config.toml
image_size = 32
arch = "vit"
num_experts = 8
shared_expert = false
projector_hidden_layers = 1
batch_size = 256
lr_schedule = "linear"
Rows from block 11 of a small self-supervised image encoder, named by matrix and row number. Rows with one number within an expert belong to one neuron, the router's apart. Each number is 500 + 25 x the weight over its row's rms, rounded and kept within 0 to 999. All counts start at 0. Numbers have three digits each.
Before each expert's rows are labels from the 100 images, of 14848, where the router gives the expert most weight on average: "top examples" is what is common among them; "patch colour" is the nearest of a few named colours to the mean colour under the peak. Only what is clearly more common there than usual is listed. The data: microscope photos of single blood and bone marrow cells. In brackets: how many of the 100, against the usual share in percent.
# router: router (model.blocks.11.mlp.router.weight, 8x192), inputs 96-191
# up: expert up (model.blocks.11.mlp.up, 8x48x192), inputs 96-191
# down: expert down (model.blocks.11.mlp.down, 8x192x48, transposed), outputs 96-191

# expert 1
top examples: cell type: segmented neutrophil (42 vs 20)
patch colour: grey (97 vs 61.7)
router.1:513554523515546488542526507466507487464496529522514475469513464488512509506488503459464485514465473488518472515512493513462487506453498531505525507491543475509472441469448546499516540481462530506498509474493523529495523485496493484479525540520508491519499527462464508515478487552467467499
up.31:520547500500467544510505486500463500470500459478405531500518500510500500469500479488500500525502500500472481500486565517489500496500500447482501500505500509474500500500519474471442500518439500487500533500513500469500513500491513500500488500513525500492469546500478500486465500518486529501
down.31:500500533464500500468500471500475467500511498535476505459500513507448503500533500537540500467500531501457488520464500514486453528453527512507546530500538470531470569500482500500488500512502479500506500500494458514526522486500500518500500500489480510522500520527464500500459485437508469434
up.32:530486509546507500527516482465537510437525503500526538500487500500467518500500500473500519500546500476500500471513500476499483500535474492517569465519480462539432509477476500500500488468488464527500500500500525500503480530515500483500512500452474467488500500504500501482500532476517532500
down.32:517534512490502529500500500543469435500508500500456480567521511500488500507500473469490483534500500500494430533500500500480495479473519516500455517538532476500500525483500500500500500529468530500472534520516473527500545500534500496500500481480526530524463486530469500500545537526544528500
up.33:546500466540500541500500448474529532508468515548489530500500500468515500489471500500500500504525500475500500469478500500562512500500500500487507500441500470467535500527485460504453517469500470500463490526471509475456412500516502500505528500517500500535489500458515500478522517500500500500
down.33:500500508533442524522500540470484518517564525504500500500500508500513514500500500482483542515466481499518493520500500482461500529484528492528500516500502524483479480500500503510500526481485500552484472470491500528500549470467522523515511500529438500500521472500492531500527486444478503471
up.34:500538564512536495535452500484500454481510490420500461500441504506500503533500542466527400501517470500522500540504515500522523504500500500500527509500477519474486466527440490502461470500501500438500534493467488471507500539500500483500478500514500465541500520500500473491484518496465504500
down.34:455478500500442500500486544500518543500545483550483500467524500479494500442494524541472483500500500524500540516509500476464520500506477481454500453500488514500481500480500500484476519488542504500511500528500517532500479464500500489500453515500501495497537441495526520500464474479540500500
up.35:500507522500500508501500533507500530502515502519500500522500500500514538497536538480502500515487500500475500500500539497509460547486500492420426558500530540500506523499515500516515519500505500504505504495500480517469552480469500500459525476443522505522504517514490500532466488476500529500
down.35:500502500545485500469486460521476513551472476509504501500500493540557497483492539537500496493506500500500483467541500500511535472500508459444520500508500535496547472483473500500505458510509556516500522463499500545495520516521500453527505488500531492500500464520461433500559507506533508551
up.36:500469528456500445461500500490505480529523525504487505503500552515510500500500521493551491469497529500541497507499469500500497489500500499500476484477473463513505500500535470460460486533479510480521500496500500463524500514489518479526448480414507500481500453500526476471452541476512534500
down.36:540500500500500500474517464500515500500500543455466532500482500510540482500482500530461467493500473438523467500438500537577500523525500500518479479518460529549563475480500550512472500492535454466452500500486483500467500500473541500510550500521483500501477516462500519453527491500500493533
up.37:476517538494524465546500542500500522531547471520500486500468458500543516484500532517500476512508521500479484526489554475534497565500521501500455515500494564511498540460500500500485500500548500500500531503500515530500502457502478469470509500500523531500500449500480461492435500472500488500
down.37:495516488493518500507472500491544517469500529518521500500479480559500488466461500451500500480465470530466488528527500516500541500543487470500500500507472534470481500500496467505466500521461540505500462463500500519573473500498530500500546539562497500523500491500505520501527500500500541571
up.38:448485526500500548524500500491543500564500500564483517447530500519500500464500500500460474500500500500533500500538524500501542478512500500448501471532466495489482500490500445500471500499511549493500512500464491500500493519497517507500491500500500432504499466460485509472500500500496505487
down.38:521466518480457536516533500520500524488510500500533528489506500500497500534500519540478500474500500501500471471500500511500490500489536511514500500538436482500541500533500500474510442518543454500480477543500500472472457500500585505538500534519500500479504541546534557482475578488523500500
up.39:526500500500500466500500500484488498512494500472449518534531473520500510461500500512461443507512532500500477481511519458506516483481480505553534500540500513518501480459494500482516505507462500429512541500500470500536550533490500500491518462451500486500488513553500500500460565515478505500
down.39:519448524501500500476512500500496523536482502487500500476501475449478539537542491500531533484454451500500519533500499529442483506456497531466543500530500472540498500487500514500481451500513463490551488500528493470525478463502504480488473500500464500537480500500477500467492500512500471482
up.40:500529500511548546523496538468453531533510493551494499445500533471507517500500500500467490565533539500474500495545524468500519450465468500500528533497500530492539484500464500529545398469496500504500500500500491462500500517495500500459535479491471521478498510466500500478478488500502473539
down.40:549529499512517553500500521514500492552479511487500504500500500528481502464527500460467500531480500500500500492519500470476510496453500520491500500527491512529530429468527500555500500500508500542448500523477500522500520475527500505522500500500458496499491532528470488486545528500458502529
up.41:523482519471500482494566500508524442500500517500470500500500500500491503500460479462500500488464500477500500517500500482466491515536542532461453496481481500461516456511471500500450531500471479500478500469514494500491496471500488506500492500472522435475471500500505500500535547503528484529
down.41:475507500570500551500521512500462489452500482500500471500473500487476550470525490516524527500519477461500520472500516528500476475506521500512497492500521500500485464500495502500500500500452500500499466500500500499499531521547478458518446543499500500500532459500462508465518477476519500484
up.42:494500500449465468434527507493500500507500483530522471500488482479475512516501500485500557563516499506479524490506527500515530550500506507500471488479531504522517534500526512505473533544509489500500475505500450500485494497533500484454475432536531505485500504512481523526533459500500557500
down.42:486459457472472496489500528534488516537500461500500500500530525521500500500446524500500483463512511543477526526509459491451500488503491452500500479443500508437500500500541483500536543481464531500546500486456548495500500489516502500536493475500500500498562554500500449500469500512500502530
up.43:500487500481506477480500467522500463500510500500503500491530547507508493479500470455500554547529574515474576500521534483482579500481493500483468461483500465468491487546540479490457500491527500511500500507465500465500515530479500522500522459476500473466465531484550517508466501529476516500
down.43:500535544494437513505500500500464525527457500435500500500500461496500500533525500500469491494477500500503500468471471530457512532500476500503500500500500500495500500465558545500535521522517492470500494500453479467542500500441500545533507500500476500471510550500466539500495452466520500453
up.44:500549535565462500543489500487455459496500479500490500477514548465514536452500492456528500492537523487557500469523500524500500542528514427492521528500500479481469511500515489481500500460473522520497500554478487494465458522508484480491500500546453494500509481500528519514530495464514500462
down.44:481476500500551493500467500449500455500500533510499502478500500490500481556490459498500540492500500500495519536473534500500461500547532540500500470461465500536489500448438500500498472486516524516501503455500552465500487500485521544500461500500534500500475548500482500560500450509430500500
up.45:504500494500500559477514500519500492492499491516532522441516534463487507500517496500500500540517488458500537500457460464500498512547544476527530544500530511452535504521576500509479471478500466500507500500498470500470500560500565500495476477500500542478500465450522479500500500448516500537
down.45:482471481500462482517500522500525500502481582467536500449457521457530473451500531462500481509547500473488500500477477506502475500500500529523524500514503483500459500524543503488500518500500479544500461475500509523500523500481500548469500481517456462516503478500535465500515456500500500472
up.46:457476500500504542537457534500526500523506454500464500500537562509503500484484514486500532470475530502577448514500500490479503500509467471500553488497464496527536469502500469453500539524500502476500463514484492500507523511500500497555466526500511500469515523500500495500493515500500487445
down.46:501491474523508495477500560470495500459509500530500524466500482532500520554530484533500499511509464461530500478481471530500471490500500485496500472461473545500500447500517548500500417500568462527519500543500549500500468500500500521500473516500500505494514500454495535500501522477472508544
up.47:504538464500483500472508534500533515500509500477498500500471505500495500531518534510521500499499502543486519509500500538500500506525533543538462515447548500500495456500511532515494496476552488500481472476500500481487492511497525504534548500470472520509500509477541458526505500473494500500
down.47:538500456500500427518500500500486500539528492498512498500500500500471469500500500516537549491535525545459553546495500500482526507500517474479445525500522500460500500489500518500526543505491505500459462496482509540507531500500539498445500485500530535477477500529500464490500452500416500500

# expert 4
top examples: cell type: artefact (29 vs 9.8); cell type: promyelocyte (27 vs 6.4)
patch colour: grey (99 vs 61.7)
router.4:485538474487492477498476522497541495496455466487441511476466480465491520521491486505477514498462481459537472489523487524510480504489552509539468518467475518490535468536474509464520510534510483447510485536461514467486484475534464537561512527507492475510535494481479514515503483453520448464
up.31:462500449500484517500500449492482492534507465500465460500500500480478500524512500549482534457491527524500527500500500500449514500460533500467500500500531500501516527446521500544499536546477500500500500454528500500518500476465500525500473500510520500482499469478478457475542500521478500502
down.31:581505554500500532527537496535464483478531547500500455521509497538512565522525474478521463500468516500542457471500482520464510498519500494498500517492488462500525494500500526480527499541500489484500516549517466457441489540500500457528500500471518500481467496545518527488470555504490500500
up.32:500500563471500510491490550502500500543542493481462480500500544490511509500553479469513506492508500527551515500529500506462473507456478476492500499500506464552500500525500503487500457483507500536512530520508500474543472500543500474465500490483500528500502452450475498414451516447500500507
down.32:500483500474446525500510500526500525533520500511558504481500500495500517528472460485496489500477500540529514463428486542500470500497451500500435419513504481551512494500500484500519524517500500470499541500476516503466500523506514500550540470518524513500509473500467544477500531498542500500
up.33:528503484483530530544494500500445472444478500483460510499500471457477500500468500470500462527500476528500510500528512492500505520554521509532569500532480500485540500510500543492500500546467523510500512460500500500500527517544505500482482481450500479506525522509500495524500512468500475500
down.33:500532449456500500484545529476500504469534502484500500500513500596532500531476509444452497500542464473512489491532500500500519532511542500455500475494500500519482467500471524485504459500535529500500500461500473500475500500458500525521482523500533496508500500474516482527501515500500484543
up.34:496500495500542455481519516500533497500481468518500500500532503493514500481516455497477477500500500500489503505500500446500499446485500489509500500490462581453528476456480436454500510480500500500522513486500555482488500492525508500520500477471495558495500507535523456436484505506489499510
down.34:566457406450466575489500500542500540500541473441551500478500520473536487493500500529454473458539500494500507515496494500520522530500523470484528488525500500473544450509526477525514500551506500500540500500481527511500500484505531525500518457500500500500511500473500500500493500500458511500
up.35:500458455547500542491539505512465519503500500500532500491507500470490506500453495513567506500500500496481500500448483497500550500522500490500500500520500513514500543504536500510464473471458433532528480507486518500500500549479544504458506514499441486527471503476558500535518483510475501523
down.35:462500479515500466500484500500500500500558488500486447514547508541500524453500530538480510519500526506532500500531500500518521470500517544500460500512500560475500535479516490528506500493500547500476500500512501500500532522505500500511510508489500500553500506520481455500454536500468459455
up.36:500502493474500500493467516498478482501527500474460500500500500486446500500500522494579486500525488500513500500500529506554473512500524472502500534473500527521487500545513500478481478494521500500491500534450502496500465500513480491472499448474500517481516500484471447457466509500500500529
down.36:466500502540500500483470447500468482500486537522478512501500500500526483487513500500500495500499512500500500530501500492483499500500500500530499510500447432542500500500468530520486516461500500500500500463452527526517556500500473505524544500500500500471531500500500488500475500500500500514
up.37:500482517506500494554520498460500499500525487524495541451536516500500517522452534498490504524500500512539517518531500560464551540535556477471525462524478454515468500500522500514438479469470559514500475529524485500518500521457510468456518500530500500503490484500504500532465500500480535471
down.37:488451473421500500500507497494465499522493500462549507483539517500549500500465500500483459500557491487500533500510500521489491463507488530500500500500531500500496500466500500450519474508500488500516496500433472500557459471507519527500500455473484475500475514508500496482472478500500523444
up.38:467500500494464500481500515485500467480500500479463448503447457524520499492483500479476552500500484488467450513548525500527492562487500472474500523477452558432478518522500507479503544568500500464474500463504476526500487500507544514498500460514500505447500500547537532500485513500445500490
down.38:500497487510500500482500537488500535545500499496500500507536500478524500500515457521511488500518515508463472500500500450459532526500500500461481500500438445509522514500500481557500527497500500534534500487528566480500474513500469501467461485498500510500466499500541488468500500500528500500
up.39:495500500500500567510500467484500534506510500543468481473524502500482466522463485488489537500482500500476500480453546461500536493450524500486492528543500481487500500479569500478489500500516513487500500500460500500470504504500500548481500458500504470472517500500486544513500477517500487500
down.39:519493514482483500471500500500465517511541515526514500500500500567467551500485488470526506500484474491500536499500494490480486500500499500500485500478458523500448554500500519497500507546467500559512517476516465546500485448477500500526496537477527536500500539500480489500451500500483528500
up.40:444526458486521458500562498500460500500512500504500511461539526469470500500560482500509505549488500500500509500458528534431500500550511519473518500487500478500441531515500530500500500531428500500439472547519494486500523522499474501500500506498487500500465531500500500554500502479477500500
down.40:520500527529500557500512498505532550466500533492521487478526500500500537472471486500520543500536483544472508500471470500445500470500474500500476533500535500518472508500500500547511534469500521500525470457500500484500500538463546500509460511515500524500522463480476519539500500525521543500
up.41:500544505500504462500543544500500507500512486500500556507500542500461500511541475533500500533501500517566519535498500500500461483500468500531533500506516498510522472500459530528500467476500526534508500500500476498502460504530482487500472518497500559500494500500500519561487545480500480470
down.41:500469490500500465500529500479520500441464560457529500500543477500500528500523466441563529489538500472514500541473500521522486500500469524500513500500472504481468499477540500543500494458497465466500500468525507500443480500470532500491500491500500475446480500461471500497513494500530500500
up.42:514527546478514515500468489496500447482499500475469461513483523540530501500500524490465474469500529500471475514566560462500503544486541477500500530498470551514461479524455500493483478557531550500500517426483458512531500528500500520500510477482474476500505500544473500441450500534511444506
down.42:482499500532500451502452493500500500556542535514500549500496500500500500477529500500500500500500459467498544482482475500506500500529488549500454481485500480537562528500478500524500519500500517499515500524514500500500461483539474519480490500462531519500472486481528478500464523526500500489
up.43:500500522524462505571443500480500437533500500474500544500469502474477545512500535464517472481476485532537500531543496537497518553516500463464500480477500500470484468545500480467500500471500500478528500529527491500530526533450490441529541500500520471520500495446500465500500500461524517474
down.43:492500488500500492494495500500521487528500540522526500500500501560532443503514504450450489510520482462500524500505525444531500508475500467520494519514503458550519500444500513499470530500499501476500497474493531487483500474500506529469470457484486500500524530520513517500544500542508505500
up.44:475500500508500500483500495497527496474500500540478486500495423471487476506531500528489500500500500511466500512500461508545500512498462500526477484500498548508513524512486500500463500554500500491500547504509525481515550500522519492463522516496492492500500475540534462474495500496500457556
down.44:500500457510545500466500470548514486500507484535484500483533531489500500493500458500512424500500509546456500506469519500475525479482497510475500535500500475513543500500466463481516500521538506527481500488500526507465500500530500554500486500500500500481500527510485503484455500552500524500
up.45:474522467524515518500590503500500548523500500500500500501521558455494518500495500500488500489517494446467475513500507513500500501531538491500549499500500391460500484461529520505535500495479465513476462481514500500481515450458520500500500500486470486500494450500490464488537469474500500475
down.45:508457521517500524468500526500443500494563489495520500504538500500500515518498500467500536500500556479542527500457500488500480500500525483475518536513541549524468507475518510500500520500480533492546461500491493499500528565482474441507484512536498532545475500486500500475500517500480516480
up.46:500453500428541488455493510512500509500508500500500478529500500500500514496500441481506464550533542505500492475500477492576500500551500500500461500497465502500536507447502500500499513473500489500500500469500489490539500498500501500500485457499501564469453500513500480483518481522489479536
down.46:519474482500478543505509500500493539537477480490500524512500500542500500500468451452516482500512539500500519500506494535472555502500523500436474500480456450500493541500520531546500511475487478500502500491490500517488527512478488462540453541481523500500500499519515502516500539500470465530
up.47:500537450500478500491514518467513466500500531467473547460500484516527478500480522500500500500524503521500540492487530500510500521500479500536564500556500505496500520500500473534476489536500500522517523500541483509509499519528545500486500521539486480481500500522506476561512473496529481422
down.47:500474477542490460500530481463494500526558500551500484522480500514462500533530462510524551440500511471509500540484467512528514519538469522436500516470500531500500479498500542506552488517493501500500491469500536527520505475498500515465500500500527474505500500480500491478526500514447453507

# expert 2
top examples: smear: peripheral blood (98 vs 16.2); cell type: platelet (42 vs 1.1)
patch colour: white (91 vs 35.6)
router.2:505491518507562505517520486485514486525535527495483531517467467521504494515499501510491491497484504521493469514481481475510476473480471494526443499454500493477522490501514538478477541521480485433473530506540494457440536498505500474477461496507489450488526476491456490470465553496492545536
up.31:500500500542479529484519500503500508508499500505535516500515523489500528530530527500526500500500445500527535521500500472514500487500477537500500524500500527472500481500531428505528474500532495485500510500512485482526482500500513479535522477431500500527458451500506500526468511498496485500
down.31:500527481513500500500500500534500500539514470500500454500515456500500474507500486500500502521490530553500507447538500526469461500516458473454504500500542513511525464500502494527516516533508535489524514466480500500542500546502454517488500500500526478487534510481473499500514500570500548500
up.32:481523519483525500485508467490483511482495500490466500444547477434500523497480483477532509483517520496513526524521495540535540511490510460500503500508472519500463500526493460481457514500479463500523462543500473506526502569500497472463461477515474500454500522410544497500501521500488500470
down.32:577500529511500484524469448516500500498537474489466482493482500500533565500500509481525486500500500500446543500471522500500503499481494539500520500491485500538500557460484500552500534500500500519500534500454500492500554500539554500523485500492500498471552493566484516498500524494544486466
up.33:466540491500537500531488500500500506500530513500508500526517483505486514587485500513476532539521510502570500495500463503464544511500516517500507452500523500483438450503468533479503519531477500519479503522500500500500481479500500470500515525505426441500500500501502507539509463512542554437
down.33:500500500500552479459500500500573500502503501500500500520523500489500502523461490490512486509522502516500536460512541500500484500500500500523500450469492476548500517500460511522528500500505470513485520473520500500490466500528459500510493455478536505450477474515494450446476500497500510500
up.34:470500498500500539503500500500500503534522473569472500457519519480500483528498523495467500448507474500504477557500484500479553549500542495438500500500455500500500550500500461500496534500538500500504500534500528555504500500500520477468500534500500526520527484508526502475500500500507500500
down.34:500511464471491500523491411456500500520500530467437489500539473513477470531527479499500467537517514500500547519500530500502467453530500544536479508531466492500471489521500473498521500513499506500500512493500500498479548562451459487465500463482500491553500444455515500500500536500449500478
up.35:500525470512459525505479500529510481500500466462500500502468458500537470500500500502500494500466497500503450516500500519485502500464500500503510448516455514500500500508494428506500491521505538500496544534500503508500498551467500500567477525537523458500500475524526493524488493481531480421
down.35:505500500481540476515500518488504475500524448482484500483547555511523500525511451500500500500500523502500512500471551500530523500500462470482514494456553500522519530450500500500494500455514435509523466500471481439500485492519500500545553501500533486502471523500500445500500500470500500490
up.36:482500500548500547500421463500457500541500500552487491478525474467450500500448500500490500507500500528517476509500500500500500551500521427478471494497493467500465535565500448465493500536507478486500469500506500498518470510488500500523519474519500488563513514487527500471495472500523529484
down.36:468500467500468500513522464500500481455500528500500500500504500508456482544491500500488485500501527500500519511509500500500496463495473544486500482524500471500502543450511460473530520565500509531500500497510545492482535500545500500509510533500546500472515457500557522487500501529483497444
up.37:500500500486485524451473487525467500500504500454501500500435527487511505469520517529515500509531487504500485500551500500564500492500500459551500457469498550485521480517506500508500548541486456491461500536506461491475500526584510463509500465480500456472498506500513472480500482500479500500
down.37:500500525500549549500455477448502500481514540553500463500500500550499500500527500493500465483500526492500556493500497500449476528524500474472488500506475461500500520500500502464480500538500500500497500484550562572500456495467467500489503530535500527458500500520455506537481499500500500533
up.38:490500498470461500448471499462457488500511524476485500500539500442500506500517486448500527500500500500525469511500500532500524500508530460467493500494469520474500510500500510476462530500500450454489480545504518478500487567464506557531458493497506462421500512469549495468500500500500514500
down.38:514510482493525539513496459580500481478488472542488500536512475514525495494541482500500469487503549513519488454515527500490512500500519466483555500483540500534520500471462471476500512500521500536469521472468519482533494447562513500539495511500500540513464499500504491551509477528479438463
up.39:536529511508559514457488518500526511515500500441492500512500483474500487593519465476514477505509506500500514500500500475551537500472500491532497496460500500500553455500474500500532540500500500500508500500460509485496535477465470500499452502486479547519467518482527500517519528500538500507
down.39:538500513500488500515523500500539500459481496500550448528481532488538521500505500457499494500488450478542531490556442526482500525503478538492500481485500510447471526453500500529530491473451500485471500468489527483537488472422500478500445512500506500445476499451484509500473498536445500500
up.40:474500500465485500442442523500463529526518480517534476495521500500500500468472537523470500535500525500549482500484486481480544500500527439496478500500500500517565542516588500485468500527529469495500532537513481475541492500500564481506529500514500503502500500512537522475500471451500471492
down.40:436500500500497516500463524480525500510500500470478530500532500514488515532500530468470459500473516500515500483515500492467513506498523559493483461538480543500510465493500500458500500533526528500462521500498503500483538500500500486489498509462500487505500472557500506500469546532506468475
up.41:500515498480516470460500530500521510546500515500459520515549500465540475500517438500516500525500500518478500500517500524506521484548500520549506500449502478500488531500521501500500524500553541500500500537490500500484523500515483510500454530459521500500500568500493466487476500500500506500
down.41:524471533518474528545509488500500512500464545500512500531500500500496500451500500500535463512477500539513488500531489500523500550500493456525500500477520538444479454547500562545473443500456500500500500484526500535500510500500448506507534518453509500454517535523500500520500477486475543516
up.42:500471462480500563500491484457563500508527478477478528497524500500500500500542500499500502526494500505500500517521500464527500482482519496500478514500476500537488500457478507470500529468517548531519467500500512483500549513500514481494500461512534526522437508516534506472458510560484488483
down.42:524508500538500485500467521526500518500500514539528459508527473530457479527467490509500506513476475505500515500532487476489500537500498500491500498454564500485500530531528530479479467500500473492468511523545561486532500539480500540500522497533528470449500473475500475488551468500483513482
up.43:467529480500533508526511544486500502500523493493509500459457500500542520518493500546481526497500544501484500500500500504506518537500520500500500500522544537502465500454488463500500485500514531500524500500497500523552499462513483483503523475500484554555481539483474500557475448511500462468
down.43:421519474516500500500444500526458500477518500495552511500555500500500484467526479508507513500515518534500506504507500441500503500494539500485513544428546500509521500512462491529476535523448515500500464471525500510524500482513458530511496500483486530500489514509475466522528459513500484525
up.44:500482503500473500529483500500473480500505502464414500500431545500500500500489471500500551473500528516528474510512562534535521494461514457500493500500500500450531500513484523449517516484485520458500517500500472497504500500500510552531510508519500527526458513520492500500494500533500500500
down.44:500520456471500467530522464545496451515500533534500542465500511484455514470496461550529470500471530500466500541490542465525461500500485500526511548470497538484490502500483519503500500460470512453510468500500512535492500500550471504524481476446554500535442500500500512532476500489485476483
up.45:476500533500500537500500500469499518475490519500461547499500521457500504461507500467517500500519500474513480495490514500527502478500511500500528537500502500525510456468517500474445500446474455490466495543520500492500500500500500450435490479449500509507468519457531493503430549500483526508
down.45:477479476544500522552507451500530469518464500500525500553500474528499500526503521514473439473493494500541506513522457500473500513502473500500500448500500458487501500500452466483500507510478491477484545500511500499523453451502443500541539497496500500485459500513481500518503483500500500535
up.46:503476500530500542495500531500564500555514482537486473500500493500517500500500521500477448489478496500500471465466500457480468548500499500491481538473528459501500500511555466500500513500534516487525442500500500500496500500500567542488487497500500564506500463551575512476497500499514500500
down.46:465488442472469535482500500530480452500500525466450498532537503475500542533524500500500480500500451532546500534482500505483500453550500500469500471471474537500447500471470500500486500535500540500505539486500471500501449499489479469500479500511500516500455489475470500504474492527513484447
up.47:517500471500500500500500500500447491500520500463472491500500490500517483513509502524500498500488500522500512532500567486489500484480535548495500500516462499500441494500513471518488500472490502438466500538500500467474493500465470569500491500501536491428500531544461543479454500491503536500
down.47:500486500516494535500468479537463458470500521471473518500500500497466479479534472539479462500500500500513463465506500509516522524500504500540500500475531500461508502500469489500486543463465453477500474526460517454496507516500500500532469490457564500552459526526533519500490515497500500524